Weights of a small image colorization model: 203450 training examples.
Rows from block 4, named by matrix and row number. Each number is 128 + 24 x the weight over its row's rms, rounded and kept within 0 to 255. All counts start at 0.
# convs1: 3x3 conv (model.mid.0.convs.1.weight, 144x144x3x3), inputs 96-107, a 3x3 kernel for each
convs1.45 [109 107  94 130 120 111 123 116 154 116 153 106 184 110 172  96 138  95 122  80 133 140 125 129 118 121 122 137 124 121 143 131  85 117 123 118 128 141 131 165 144 139 132 155 185 101 119 149 154 147  99 115  97 154 124 133 141 127 133 147 131  86 163  90 145 144 120 116 122 152 146 138 131 144 107 118 112 155 102 144 104 134 119 147 168 157 141 155 156 134 124 108 155 144  96 145  97 152  97 107 122 129 103 123 155 121 131 148]
convs1.46 [151 109 110 148 135 143  90 119 135  95 111  91 108 130 111 158 141  99 142 123 115 134 108  94 125 161 120 127 130 110 122 153  95 116 144 153 107 122 116 103 152 145 125 150 132 129 117  85 117 169 110 153 130 147 100 138 109 122 153  89 106 131 152 124 121 148 142 126  95  63 149 121 106  97 113 117 166 133 118 132 129 133 114 167 116 119 135 123  85 129 119 135 121 103 160 121 138 157 125 142 132 111 130 101 136 194 155 154]
convs1.47 [148  84 164  91 142  69 139 119 121 134  61 110 158 163 117 138 109 130 125  92 157 147  98 167 168 125  85 102 134  83 129 115  89 128 129 105 130 148 172 138 181 152 142  72 105 115 175 145  76 127 135 131  89 120 161  91 125 122 149 121 115 100 112 114 177 150 140 116 139 121 100 108 127 133 152 114 163  93 149 109 113 126 141 103 147 152 119  96 146 102 102 113 156 139 211 118 143 126 130 127 128 157 155 103  97 122 117 140]
convs1.48 [126 129 140 130 139 141 128 128 106  88 124 122 136 119 126 127 128  94 132 138 113 152 141  97  99 119 121  73 100 145 113 118 150 121 136  96 156 116 145 142 108 109 101 114 118 120 143 150 109 142 172 152 150  99 165 115 139 131 120 154 118 105 118 153 143 149 161 108 130 161 114 172 130 122 117 131 112 139 136 107 125 133 117  83  92 144 144 118 161 139 131  62 100 160 115 109 132 133 129 136 157 106 122  85 111 135 107 124]
convs1.49 [138  63 125 147 159 113 123 146 106 118  84  97 118 174 105  75 108  87 105 121 103 118 145 115 142 142 121 182 153 160 138 114 146 108 118 147 127 105  98 148 129 130 144 108 126  91 114 122 114 160 140 124 131  75  76 157 125 126 106 168 144 111 136 155  96  98 130 173 123 131 160 124 119 110 129 157 110 127 154 116 116  95 166 133 155 119 169  97 122 149  99 115  92 114 121 112 157 121 136 123 114 124 127 137 123 116 144 116]
convs1.50 [142 111 109 111 113 122 122 167 120 126  99 120 112 115 112 140 107 127  95 162  94 147 138  96 120 130 157 154 122 122 122 183 110 114  92 100 149 143 166 105 164 121 140 161 117 121 171 126 102 186 136  95  78 169 120  96 101 109 137 106 162 119 187 119 208 123 171 109 110 146 112 121 147 143 154 108 137 111 134 117 108 125 134 132 119 117 147 130  84 133 119 140 133 102 137 161 167 120 127 159 112 153 134 112 127 104 119 164]
convs1.51 [108 108 116 177 163 168  79 135  99 182 137 127  83 159 103 104 162 146 107 155 168 108  77 113 120 147 136 120 123 114 110 104 144 179 140 114 107 153 156 125 107 132 117 110 138 159 149 107 137 129 144 160 137 117 123 115 127 118 121  99 119  99 132 161 146  99 129 144  83 127 114 149  98 155 141 139 153 136 123 152 111 135 142 108 126 110 148 144 134  93 107 121 124 124 137 164 174 139 102 133 145 129 107 131 187  96 112 159]
convs1.52 [153 141 109  74 123 114 112 160 109 137 154 145 162  83 130  73  94 132 156 149 100 129 132  99 116 128 139 158 134 161 119 113 108 153 164 141 101 140 165 119 116 112 150 133 154 153 130 142 102 149 171 122 121 136 132 152 162 150 178 124 141 141 138 105 142 137 149 157 136 140 115 146 112 101 118 163 132 127 120 151 149 118 158 136  64 120 107 157 119 180 153 105 122  90 130 139 186 127 170 144 150 136 156 173  98 127 123 148]
convs1.53 [114  96 115 122 132 152 100 106 106 111 106 157  96  95 115 124  71 116  95 129 154 121 181  93 145 145 133  93 108 103 119  86 110 162 155 122 110  94 117 134 137  86 106 120 132 132  91 128 155  87 120 121 148 105 135 118 134 116 126 129 127 112 114 142 127 145 128 135 144 123 112 129 135 128 114 121 109 143 105 103 119 121 106 118 168 104 106 142 118 130 135  58 106 135 101 118  97 105 107 120 148 120  90 153  78 125  99 141]
convs1.54 [144 114 104 126 126 133 142 139 155  77 109  99 145  85  79  91 165 109 109 129 102 129 137 118 180 165 105 158 123 100 157 107  94 112  97 120 147 119 130 141 131 122 111 113  95 138 112 118 121 140 127 157 127 105 131 120 103 127  85 113 114 152 152 102 126 134 127 120 122 128  98 113  85 134 119 137  99  98 139 127  96 136 111 102 130 112 116 138 108 157 145 152 108 113 173 171 139 120  90 132 134 104 169 122 150 129 151  89]
convs1.55 [ 95 117 164 153 170 132 158  95 172 134 117 147 108 150 164 104 112 132  99 128 109 130 104 147 106 127 148  97 153 143 157 168 130 103 156 123 131 135 136 138 106 126 134 134 141 129 141 115 143 162 154  99 117 130 133 135 137 143 142 113  83 132 125 120 163 131 125 106 174 119 117 107 131 127 122 161 105 108 109 105 151 161 115 138 156 107 158 135  96 127 184 142 120 136 151 134 109  95 135 158 171 150 106 132 111 187 105 116]
convs1.56 [119 129 136 137 126 155  95 103 169 131  90  88 130 140 156 146 104 129 142 115 121 120 132 119 170 125 132 159  92 140 183 127 106 127 136 121 183 126 111 109 131 126 152 115 151 114 147 150 131 143  70 145 114 137 114  91 100 169 112 138 160 144 105 149 115 109 131 130 106 183 137 150 133  81 140 118 109 149 158  71 119 141 152 139 132 120 129 139 103  95 128  85  94  97 117 123 139 143 103 167  92 120 111 103 137 119 118 117]
convs1.57 [148 124 147 147 110 111 152 145 114 142 158 141 113 142 108 126  94 131 130 127 157 100 157 106  99 139 146  94 166 121 141 156 118 166 110 156  89 126 152 141  98 116 123 127  75 122 202 114 140 135 195 179 124 134 120 128 133 163 144 150 101 176 101 127 116 148 123 143  83 110 124 139 127 139 139 144 149 126 143 116 130 146 183 117 150  99 162 124 109 120 120 158 168 115 170 123 147 143 147 140 112 196 109 122  99 126 132  83]
convs1.58 [146 114 151 134 159 147 165 144 101 143  68 163  90 143 147  99 131 141 109 129 152 133 135 146 110 112 164  95 110 142 107 104 113 201 126 122 164 104 142 171 158 118 141 138 145 104 135 104 115 160 109 134 128 148 114 126  98 154  98 110  88 150  45 109 120 107 110 148 132 155 130 158 143 126 124 159 161 145 166 117 124 108 129 134 183 119  87 141 136 134 121 136  95  95 103 125 174 150 185 130 132 140 103 155 142 170  99 130]
convs1.59 [113 170 151 108 129 101 133 157 107 107 131 173 144 176 130 144 150  85 158 131 154 134 135 139 116 106 136 154  95 151 141 130 156  98 152 137 120 113  94 109 161  97 140 150 145 130 116 172 140  96 112  95  85 136 125  94 148  84 132 129 174 125 115 130 101 110 133 147 132 118  93 112 117 128 174 142 127 159 143 113 152 113 150 153 155 143 115 125 150 133 130 158  97 136 155 121 131 129 124 193 119 111 135  82 137 151 138 156]
convs1.60 [103 103 125 103 113 110 126 145 132 161 116 111 163 147 109 110 109 120 106 159 133 141 179 164 173 114 127  98 132 172 115 130 131 114 122 138 140 151 121 133 135 131 108 133 136 128 142  75 164 116 110 129  93  99 138 136 133 109  88 126 123 118 157 107 136 130 117 147 128 185 155 107 177 142  90 126 120 133 115 102 117 142 150 106 138 113 161 159 154 114 185  79 117 168 148 139 109 126 111 103 113 186 112 120 119 120 155 113]
convs1.61 [122 167 150 146 106 131 155 170  85 105 124 137 110 119  80 132 115  88 124  78  96 130 103 112  97 176 129 142 134 174 129 160 139 144 129 118 114  80 110 128 124 188 148 145 105 116 123  99 125 156 131 129 158 141 117 111 125 162 105 144 124 145 123 140  77  96 153 114 142 129 101  97 100  95  96 149 179 109 140 136 128 142 103 144 152 168 167 153 116 135 176  99 101 109 129 167 111 128 115 158 151 128 151 110 112 143 133 113]
convs1.62 [119 124 147 166 142 154 135 116 116 131 134 128 104 106 135 170 133 124 128  92 127 167 132 130 125 119 133 136  89 109 113 139 114 135 144  91 101 110 152  81 138 118 150 113 135 175 135 130 126 153 160 142 108 135 122 143 113 127  81 144 142 115 112 137 127 126 160 120  98 117  78  85 131 143 124 128 103 103 118 159 154 110  81 146 146 165 113 189 134 154 144 110 156  93 166 132 130 148  74 139 131  96  64 102 133 128 118 123]
convs1.63 [152 148 112 123 170  63 106 111 151 126  91 139 148 139 105 143 117 181 137 139 160 136 137 136 122 153 135 108 111 115 172 162 116 112 151 128 105 152 149 115 125 142 112  89 120 149  94 120 124 136 143 123 112 137 114  99  95 122 135 117  99 130 104 133 117  96  96  98 129 123 118 162 104 163 117  86 130 156 122 137 133 166 135 102 147 115 168 120 140 119 106 143 137 126 141 127 122 154 126  98 110 157 133 112 145 126 121 153]
convs1.64 [ 96 131 126 146 116 158 114 121  91 139 143 162 111 131 111 142 139 161 110  83 147 142 147  95 118 138 118 103 133 106  66 159 128 124 136 136 131 105 110 129  88 140 136  82 162 121  95  81  98 132 134 126 151 126 132 152 114 145 122 145  84 115 189 100 123  70  81 152 126 118 147 122 117 112 107 174 141 132 136 163  99 132 157 111 167 171 156 144 126 159 162 149 158 141 129  91 121 116 144 131 157 152 115 121 117 100 106 111]
convs1.65 [153 108 123 127 114 117 138 156 113 116  99 146 173 158 131  89 139  72 110 120 127 129 108 152 117 129 146 141 122 148 108 104 134 141 123 125  76 132 104 103 130 121 103 122 103 137 112  88 127 164 116 122 147 129  86 104 108 158 115 130 143 124 118 133  97  92 118 108 133 129 107  92 124 146  82 134 134 106 126 126 117 102 152 151 100  74  98 115 115 136 166 103 139 116 134 130 143  93  95 123 109 173 132  74 107 150 169  89]
convs1.66 [116 171 116 100 127 176 144 135 155 121  75 115 109 173 156 107 138 156 152 115 161 130 137 121  95 115 116 111 112 118 140 126  55 142 118 113 135 118 103 118 107 126 117 190 153 146  92 140  84 124 150 124 131 186 153 128 118 129 139 137 154 113 143 128 181 129 145 130  91 112 111 104 103 129 115  91  95 148 118 120 162  95 126 157 179 120 134 157 143 173 130 130 136 102 133 108 178 125 126 153  67 114 125 163  98 137 134 126]
convs1.67 [112 120  71 157 156 173  71 119 125  79 123  97 124 104 129 132 109 155 110 135 137 116 115 109 144 160 153 144 130  99  93 114 133 134 168  92 120 180 151 112 133 147 116 154 125  89 167 109 179 140  93 158 125 119  93 138 114 191 120 159 117  70  96 102 132 119  79  97 156 122 104 160 174  73 148 110  93  85 124 121 131 140 129 135 114 112 125 121 139 139 115 155  97 132 111 123 127 129 159  76 125 149 125 109 142 144 169 123]
convs1.68 [ 81 114 119 128 114 160 157 127 138 159 111 102 139 108 137 161 111 139  97 120 124  88 120 149 162 146 127 105 151 142 140 170 122 115 140 132  73 130 104 122 135 147  85 113 123 127 142 163 165  72 143 110 126 180 113 113 121 152 125 139 168 126 120 114 108 100  87 103  91 130 108 156 151 113 117 148 138 155 149 106 163  83 119 127 206 160  94 146 164 116  85 135 139 148 117 112  92 130 147 134 100 104 109 153 156  96 139 169]
convs1.69 [116  92 198 134 128 154 148 137 112 131 136 109 139 126 130 116 110 167  68  95 149 109 122 169 149 107 144  71 163 109 149 120 177 132 164 120 128 135 141 126 128 130 132 144 121  85 146  89 129 126 101 147 146 156 116 167 132 142 102 138 115 126 123 114 122 155  89 127 123 132  70 126 143 138 130 127 158 110 136 144 104 154  99  89  94 162 127 113 112 127 168 141 138 148 152 141 132 143 160 131 154 134 123 119 164 160 151 133]
convs1.70 [150 148 128  93  96 106 101 145  90 126 141 150 108 111 131 109 124  98 111 113 162 118 105 116 125 120 101 128 123 115 156 110 148  38 126 155  96  93 158  81 106 129 147 141 114 145 105 112 134 175 141 129 105 145 134  95 157  96 153 144 138 123  83 164  92 129 180  72 164 139 113 174 149 154 126 138 134 133 113 157 113 172 141 113 115  99 168 124 134 152 114 141 115  81 140 123 155 187 194 117 163 142 141 115 124 116 120 126]
convs1.71 [149 123 143 135 127  88 143  92 130 150 105 120 147 126  98  91 139 138 105 177 111 116 128 167 177 102 128  78 165 115 112 102 101 113  89 112 114 143 160 102 112 131 113  64  87 139 133 134 193  35 111 146 110 163 103 110 142 141 143 129 181  99 139  90 123 146  82 144 139  99 150 108  95 139 139 143 122  92  95 145 132 140 177 106 127 121  79 121 138 135 152 114 132 103 166 130 110 100 122 138 191 118 108 108 149  88 151 135]
convs1.72 [143 173 118 158 137 145 163 154  86 102 126 129 159 139 152 175 159 137 141 146 135  89 149 157 160  87 126 103 103 109 114  58 141 114 150 102 133 127 132 154 111 135  98 144 153 145 131 121 140 101 146 124 106 107  92 111 156 110 125 138 123  82 131  81 178 179 126 168 123 121  88 105  92 120 137 162 149 102 122 151 133  99 105  85 149 110  80 138  97 122 120 112 127 132 134 127 108 128 115 120 127 141 139 130 148 136 143 116]
convs1.73 [159 121 126 139 125 112 168 112 179 133 161 119 137 112 139 104  80 161 116 110 128 130 155 154 151 137 116 118 124 147 149 103 151 162 156 157 143 141 120 162 139 154 130 140 122 142 124 127 179 114  94 140 156 143 134 104 127 114 123 102 155 107 162 118 132 102 143 132  98 132 151 145 155 129 142 133 157 126 143 129 117 123 126 116 168  82 117  96  91 121 165  99 166 134 124 119 163 105  91 134 138 145 153 173 138 122 116  95]
convs1.74 [115 163 128 172  99 179 143 127  97 136 136 139 202 101 143 109 131 162 109 139 102  94 137 109  89 173 130 127 107 100  90 167 134 158 140 155 137 126 141 104 131 103 168 123 109 142 128 102  91 110 132 114 140 102 133 120 107  98 130 116 163 167 123  90 107 129 123 156 167 112 105 122 168  92 150 101 116 157 121 185 101 134 107 129 128 156 145 109 147 102 175 154 101 118 175 128 117 165 101 148 129 141  93 116 113 129 105 147]
convs1.75 [143 138 113  79 127 122 116 113 133 142 160 135 128 106 140 170 105 117 111  97 125 159 125 135 149 154 131 135 117 147 153 122 137  70 109 113 143 109 124 133 139 137 130 112 124 158 121 105 148 114 136 113 145 149 127 127  79 115  94 162 131 110 110 155 110 122 130 124 140 113 150 129 127 132 125 187 116 142 111 117 152 128 132 139 165 135 132 146 144 114  98 109 100 173  99 180 120 132 138 161 145 114  84 107 157  90 131 149]
convs1.76 [122 118 134 118 183  96 141 183 118 114 103 129 140 147 154 136  68 136 120 128 111 117 144 118 138  87 148  85 187 151 114 114 145 128 105 134 148 152 155 100 137 140 117 117 165 111 168 149 113 108 147 136 125 147  95  88 101  97 128 127 133 146 103 163 132 170  99 104 145 122 109 157  82 152 132  73 121 121 120 102 103 128 132 125 118  79 124 118 134 107 138 151 119 108 117 128 176 138 122  66 105 101  90 111 161 159 131 136]
convs1.77 [103 194  97 117 159  89 124 140 104  88 129 139 107 138 135 160 150 136 114 123 154 132  88 128 109 147 135  97 106 103 157 111 115 113 114 163 132 121 148 127 143 118  97 127 146 155 134 125 112 163 130 131 142 120 137 144 151 132 135 159 104 133 148 140 107 102 132 123 135  98 149 142 124 130 147 156 137 129 144 137 142 130 135 107  94 148 129 124 127 138  76 127 130 159 108 112  94 127 107 123  65 104  83 138 110 126 123 157]
convs1.78 [124 166 139 159 129 134 121 144  84 133 122 151 164 160  90 128 147  97 122 112 129 120  93 166 120 106 132 126 173 112 149 115 149 121 120 149 116  83 124 141 135 128 121 123 104 144 127 159 114 145 127 137 121 116 140 157 129 132 116  98 168  97 118 105 166 129 126 142 107 153 123 162 108 135 107 110 139 160 140 104 115 144 119 142 104 124 135 107 110 144 154 113 134  89 139 106 124 140 115  85 135 132 129  85  96 148 124  95]
convs1.79 [ 95 131 121 151 124 106 107  75  88  98 105 121 153 135 128 103 122 108 104 120  95 148 162 113 150 118 130 128 141 125 164 176 114 143  76 131 103 102 128  98 125 143 132 128 126  95 168 133 137 116 136 115 130 134 129 111 149  98 127 118 147 153  80 141 104 124 121 143 127 103 119 157 145 124  97 157 154 141 136 158 141 173 110 125 138 154 135 107 156 118  63 118 154 143 144 132 117 111 141 127  80 151 133 116 166 143 156 121]
convs1.80 [117 115 139 170 125 145 127  94 123 131 121 151 127 126 122 117 130 117 114 144 108 105 149 106 132 124  99 125 121 141 142 142  93 102 143 124 123 166 135 126 120 144 133 101 120  90 124 119 159 144 118 144 140 158 105 143 120 156 130 110 127 124  89 137  74 110 138  90 150 108 133 176 112 160 142 107 171 134 135 130  96 147 141  99 168  96 172 173 153 109 134 136  99 163 169 136 123 114 121 118 141 120 127 146 154  85 124 167]
convs1.81 [133 104 145 106  77 106 104 129  89 112 117 128 139  99 158 152 134 152 132 101 154 134 111 167 124 107 121 112 165 103 184 147 119  78 132 142 128 132 137 121 122 111 126 146 119 109 122  96 143  96 133 129 134 122 168 136 146 154 109 126 129 130 127  95 165 144 101 115 168 112 150 115 100 112 157 126 102 150 147 101 115 137  87 124 121 148 141 168 155  92 117  86 149 103 144 143 108 169 166 119 121 143  78  92 131 102 134 135]
convs1.82 [136 115 140 177 157  99 143 126 134 165 139 132 115 104 118  88  84 109  78 146 149 157  98 113 144 123  92 140 134  91 155  86 130 172 155 102 147 113 102 133 119 135  87 150 133 120  82 201 168 131 152 148 129 126 144 112 102 140 133  94 154 139 116 134  96 114 170 118 144 127  91 126 142 102 109 105 121 109 160 140 117  78 111 188 119 123 111  90  99 120 142  93 171 110 113 161 161 124 110 125 107 111 175 161 143 162 145 131]
convs1.83 [103 124 101 100 143 118 130  96  97  91 106 160 106 136 135 136 161 128 191 105 113 138 109 138 136 128 114 127 152  93 139 121 163 170 137 149 136 110 108 132 136 122 108 142 145 103 154 152 149 104 110 138 116 134 143 144 130 162 109 152  90 166  99 127 112 124  94 129 115 137 112 114 137 150 104 148 159 162 109 139 103 145  90 129  92 157 123 117 140 116 102 132 153 164 130 132 144 126 169 100 136 148 127 146 170 126 138 146]
convs1.84 [162 124 134 133 190 141 108 126 165 140 148 177 156  79 117 165 106  88 125 141 143 127 133  96 111 113 109 101  91 142 152 135 152 133  97 123 137  78 113 124 105  92  87 116 112  96 101 128 108 126 115  88 121 140 135 105  70 133 163 112  95 132 111 131 116  91 140  83 145 134 133 127 110 153 165 110 123 111 150 104 116 147 125 146 136 125 125 189 137 128 141 162 122 115  77 109 116 120 149 152 123 126 110 103 157 124 171 142]
convs1.85 [147 157  95 119  73 121 145 102 122 121 113 108 116 121 156 151 113 128 130 104 126 147 147 137 209 129 138 103 123  96  95 135 148  89 140 154 134 107 149 155 129 113  98 140 168 101  88  91 132  99 137 172 158 123 133 100  72 123 109 102 169 193 120 135 146  85  86 105 128 139 118  99 133 130  87 139 115 125  89 150 130 133 180 173 111 172 120 117 133 116 150 118 164 112 132 151 120 121 180 111 139 114  97 142 148 144  93  92]
convs1.86 [154 111 157 104 113  89 206 122 166 133 137  79  82 118 129 116 126 137  56 122 130 137  89 137  79 126 160 125 112 141 125 100 176 138 120 110 104 123 107 125 138 148 154 147 116 110  98 173 171 169 134 120 139 127 104 133 152 134 115 115 155 131 115 111 128 106 101 123 171  81 133 139 165 140 161 202 140  99 107 110 140  94 171 122 183 151  93  96 123 140 111 123 126 115 103 117 164 115  97 122 148 115  77 113 132 115 193 111]
convs1.87 [146 116 126 163 153 145 137 203 169 120 122 141 137 118 177 116 147 136 124  77 138 106 104 116 113 145 114 153 112 101 141 119 104 126 148 144 144 104 119  86 135 125 112 114 143 172 115 163 185 102 172 113 115 129 127  88 120 143 100 137 130 139  95 160 144 147 158 138 126 174 156 124 121 128 122 101 129 145 129 152 127 103 136 159 128 106 186 121  74 112 147 101 145 142  83 112  90 160 144 116 119 112 111  71 123 141 140 102]
convs1.88 [151 101 112  90 122 119 181 131 143 122 126 152 122  70 114 147 155 108 127 134 125 118 140 128 163 158 128 147 151 141 156 114  88 105 141 116  62 122  70 135 159 163  78 188 165 165 141 167 128  86 133 169 148 154  83 100 123 120  62 175 153 130 131 134 164 119 135 104 128 114 133 122 142 144 144 150 143 162  93 123 114 165 120 157 117 119 123 110 127 120 149  95 100 164 116 134 131 144 146 110 149 123 187  73 138 124 119 127]
convs1.89 [193  95 143 132 148 117 154 160 128  91 116 136 129 129  89 130 109 108 109 114 169 133 168 171 121  96 120 136 131 132 168 143 123 122 138 150 116 137 135 118 128  90 153 153 141 103 198 134 125 119 163 118 151 136 100 128 110  66 127 152 195 131 157 109 161 114 178 142 137 139 136 120 117 110 134 150 116 103 176  78 109 146 143  97 122 151  87 159  99 156  95 107 137 170 120 109 114  88 129 143 122 131 125 144 152 115 128 158]
convs1.90 [185 121 119 140 156 146 162 146 127 162 127 145  75  93 133 158 124  96 118 159 123 172  88 112 101 108  99 111 139 143 153  84 121 138 147  84  72 137 138 128 108 116 108 140 138 150  82 119 143 121 134 152 130  86  79 124 103 134  87 116 144 131 104 121 123 105 169 171 160 153 130 110 112 119 135 156 145 139 123 153  97 127 120 146 104 166 121 150 123  99 131 115 136 109  84 132 133  65 127  89 151 118 129  92 147 107 112 112]
convs1.91 [142 142 116 105 145 145 133 106 143 148 155 148  88 121 131  80 107 111  79 140 174 125 146 113 144 110 155 148 112 125 117 148 148 112 114  99 152 142 132 136 162 111 130 106 125 147  92 124 164 115 138 150 124 114 107 124 180 112 156 113 132 140 104 130 166 130  95 112 117 116 106 154  86 106 130 188 129 128 165 122 123 131 129 139 127 124 106 110 130 128 132 111 106 126 130 152 166 105 139 120 149 151  93 155 120 159 131 142]
convs1.92 [177 125 147 103 150 144 151 122 130  71 146 147 102 138 146 184 146 165 137 157 166 127 123 133 119 124 113 124 105 141 204 132 108  89 118 108 106 124 162 114 137 127  95 128 121 141 112 151 144 130 112 171 118 158  97 127 176 134 157 126 132  89 113 124 120 118 104 149 159  82 163 157  89 139 105 113 145 112 124 122 154 132 142  76 157 143 120 144 125 160  95 114 146  92 142 122 117 128 130 140 131 161 131 151 152 128 113 152]
convs1.93 [130  81 109 153 165 170 101 160 127 150  91 125 133 123 167 113 129 113 103 139  94 139 137 155 106 102 116  98 122 140 144  92 143 173  96 128 148 120 145 129  95 108 135 139 138  97 141 127 142 106  85 131 129 140 145 119 135 133 156 103 171 134 157 142 118 148 121 105 166 130 131 134  92 128  83 132 142 109 175 137 105 109 129 109 141 152  60 120 118 144  80 137  89 139 132  85 112 153 147 123 135 104 103 111 118 115 145 147]
convs1.94 [100 154 107 150 143 134 124 134 133 130 117 114 106 152 148 121  77 132 160 108 110 149 144 130 149 102 144  99 157 112 123 106  76 161 130 117 159 148 123  96 129 133 122 136 159 146 165 110 138 136 124 158 106 141  91 124 183 138 136 151 121 183 152 132 146 103 158 127 114 151 106 152 138 105 129  94 141 135 110 101 131 135 110 111 102 121 133 130 149 165  99 149 136 174 148 124 125 109 148 147 161  83 105 165 120 150  87 161]
convs1.95 [113 137 108 140  97 130 178 130 140 167 136 138 136 119 113  80 116 103 116 126 152 148  72 145 163 115 149 137  43 161 111 135 124 137 130 128 144 133  94 148 120 122 153 142 141 108 104 120 131 114 106 150 154 162 145 106 141 118 147 141 114 135 132 166  94 105 142  95 138 116 101 130 107  95  80 141 153 112 161 140 141 130 114 150 102 105 153 124 139  89 121 164 120 112 145 101 138  76  90 138 141 187  93 124  89 128  96 142]
convs1.96 [138  97 174 164 151 164 121 103 153 124 149  95 141 169 161 140 111 143  90 119 107 135 118 122  97 166 146 148 131 106 100 110 159 132 127 101 123 125 142 158 161 123 125  91 152 104 164  93  93 125 133 142 129 122 133 101  89 131 140 167 136 128  90 150 139 118 144 161 123 142 147 140 134 132 125 155 165 163 142 174 130 162 135 125 112 148 112 133 141 133  85 147 149 120  88 109 152 134  68 125 172 133 118 129 116 115 154  99]
convs1.97 [137 122 124 101 117 132 168 125 128 131 146 109  90  85  87 141 156 116  98 129 153 101 144 132 146  91 139 107 147 154 151 161 100 125  84 123 159 150 114 145 158 134 142 124 133  98 127 120 133 151  75  92 128 104 164  99 163  89 157 113 114 114 111 124 127 120 137 160 137 137 169 134  92 115 139 128 170 149 117 115 148  99 174  86 153 154 133 140 130 108 154 117 144 134  95 115 195 112 108 131  89 160 163 113 122 118 120 154]
convs1.98 [132 150 147  86  99 175 143  89 112 126  81 148 150 136  94 141 163  97 107  89 119  80 122 133 100 107 131 100 125 143 178 138 136  93 100 139 111 144  98 125 142 125 126 160 119 113 157 109 133 152 167 106 145 158 131 131 110 158 156 129 161 126 119 103 113  98  87  74 147 108 149  84  85 121 112 133 103  78 168 133 134 151 107 105 123 138 138 141 142  82 131 118  53 106 109 176 127 127 101 145 114 114 120 145 129 114 130 159]
convs1.99 [135 129 170 116 154 103 154 141  99 127 127 171 165 125  97 110 143 130 108 119  86 122 141 110 129 119 142 105 170 123  89 167 120 130 186 147 114 103  99 130 176 156 113 118 100  91  94 159 147 156 135 145 128 123 155 113 108 124 112 116 106 140 134 104 146 185 134 110 127 106 130 132 153 131 131 159 114 119 121 129 120 141 155 136 143 112  99 111 183 136 169 155 130 145  68 122 166 151  94 119 128 178 157 120 141 137 148  86]
convs1.100 [125 140 135 104 131 150 127 117 106 151 140 145 114 157 116 113 133 143 158  93 128 123 152 108 132 156 113 127 178 124 130 175 172 117 108 127 114 132 141 118 160 110 133 106  96 127 148 131 104 164 159 153 103 120 107 100 126 132 121 119 134 113  87  94 143 114  95 160 110 117 116 134 115 129 164 103 155 119 127 156 141 172 138 155 134 140 119 153 135 115 165  95 112 104 175 138 146 142 139  98 162 124 141  82 158 166 118 138]
convs1.101 [121 157 149 143 144 160 137  77 149 121 154 107 130 137 143 154 124 109 110 135  75 138 105 104 149 142 122 170 141 120 131 132 166 120 119 142 150 172 112  97 118 138 131 169 144 122 118 130 133  92 135 150 162 109 118 190 142 132 139 119 110 142 124  90 122 111 130 120 141 125  99 130 128 152 152 130 104 130 134 129 147 129 149 152 118 107 171 175 115 109 136 144 151 146  99 108 142 143  97 144 135 106 119 156 135 115 128 132]
convs1.102 [140 144 154 170 147 144 116 147 127 130 149 140 180 115 169 204  86 138  97 134 112 132  90 133 138 143 115 124 110  99 131 143 127 114 131  84 156 185  93 122  87 130 140 143 149 144 139  89 112 120 127 186 115 129 142 146 119 148 129 136  96 155 126 105 120 158  81  97 130 116 130 141 138 153 147 148 102 139 106 102 125 137 102 143 115 117  80 119 188 110 120  83 106 138 111 133  80 125 148 146  95 126 108 112 118 141 138 111]
convs1.103 [111 132 167  65 148 150 105 125 174 115 131 125 116 152  86 135 135 121 178 116 123 145 170 134 126 127 123 139 135 117 145  89  90 179 125 144 134 140 121 172 111 119 109 136 137 170 154 154 169 105 107 130 123 142 156 131 121 115 144 129  80 141  87 162 117 123  95 144 127 106 129 117 127  63 114 147 132 118 132 130 160 123 132 104 147 146 114 131 143 128 125 154 112 126 144 122 111  98 123 105 154 150 105 155 134 114 150 149]
convs1.104 [121 116 141 123 191 128 140 123 129 138 139 155 107 136 123 109 173 120 115 123 127 124 104 130  76 119 159 142  83  95 187 111 131 141 111 119 156 125 106 162 131 124 116 117 131 184 112 113  96  97 135 106 117 121 141 134 150  99 164 126  96  98 151 177 132 149 129  99 146 128 132 155  87 137 126 127 144 158 151 121 164  96  84 113 121  72 169 111  93 145 124 109 116 131 151 109 142 151 151 111 141 131 150 123 119  94 137 133]
convs1.105 [134 132 133 135 125  98 142 141 113 158 108 181  74 103 142 113 161 167 110 109  87 112 202  93 111 141  93 168 145 123 122 104 142 118 139 105 162 141 125 154 126 125 143 162 114 157  97 122  80 183 155 111 144 111  85 127 122 144 139 114  81 125 144  91 114 126 138 137 131 120 182 113 141  71 126  84 162 151 121 129  91 148 120 141 154 149 150 155 111 116 116 139  87 158 121 120  93 105 144 120 134 127 115 105 111 137 125 133]
convs1.106 [127 103 125 109 130 120 125 118 133 122  64 158  82  93 125 170 105 111 124 114 171  99 101 121 136 146 114 153 104 137 126 128 119 130 129 114  70 153 119 106 138 115 168 138 124 143 124 129 105 140 123 181 103 118 148  75 110 127 111 131 110 111 119 106 127 120 136 117 132 145 107 152 140 127 112 105 140  83 114 122 127 171 107 130 128 133 130  65 133 173 104 102 140 167 114 107 167 140 153 138 140  80 106 164 133 166 107  95]
convs1.107 [125 143 182 114 101 139 145 172 138 133 115 138 135 107 119 136 121  92 106 136 138 126 108  94 127 116 132 128 104 135 109  89  96 166 132 139 126 130 164 154 118 154 138 124 120 127 107 153  99 150 146 145 160 111 124  88 145 109 138 103 123 153 121 165  82 133 142 128 150 120 154 107 161 107 170  94 120 126 144 114 154 115 115 101 133 134 181 124 130 135 114 134 172 152 163 148 123 146  83  98 112 122 141 134 109 139 110 152]
convs1.108 [193 131 135 126 109 116 141 149 121 112 121 102 122 105 157 163 142 110 128 125 107 104 107 129 120 126 135  99 152 119 114 111 145 154 159 154 136 145 133 131 108 151 110 149 138 112 140 125 148 148 150 132  93 125 120 115 119 127 123 105 100 164 117 110 116 140 133 118 123 127 115 117 123 100 129 146 116 137 146 131 140 104 112 129 136 131 109 106  92 126 164 112 133 107 126 151 120 134 111 159 164 139 110 116 124 167 123 159]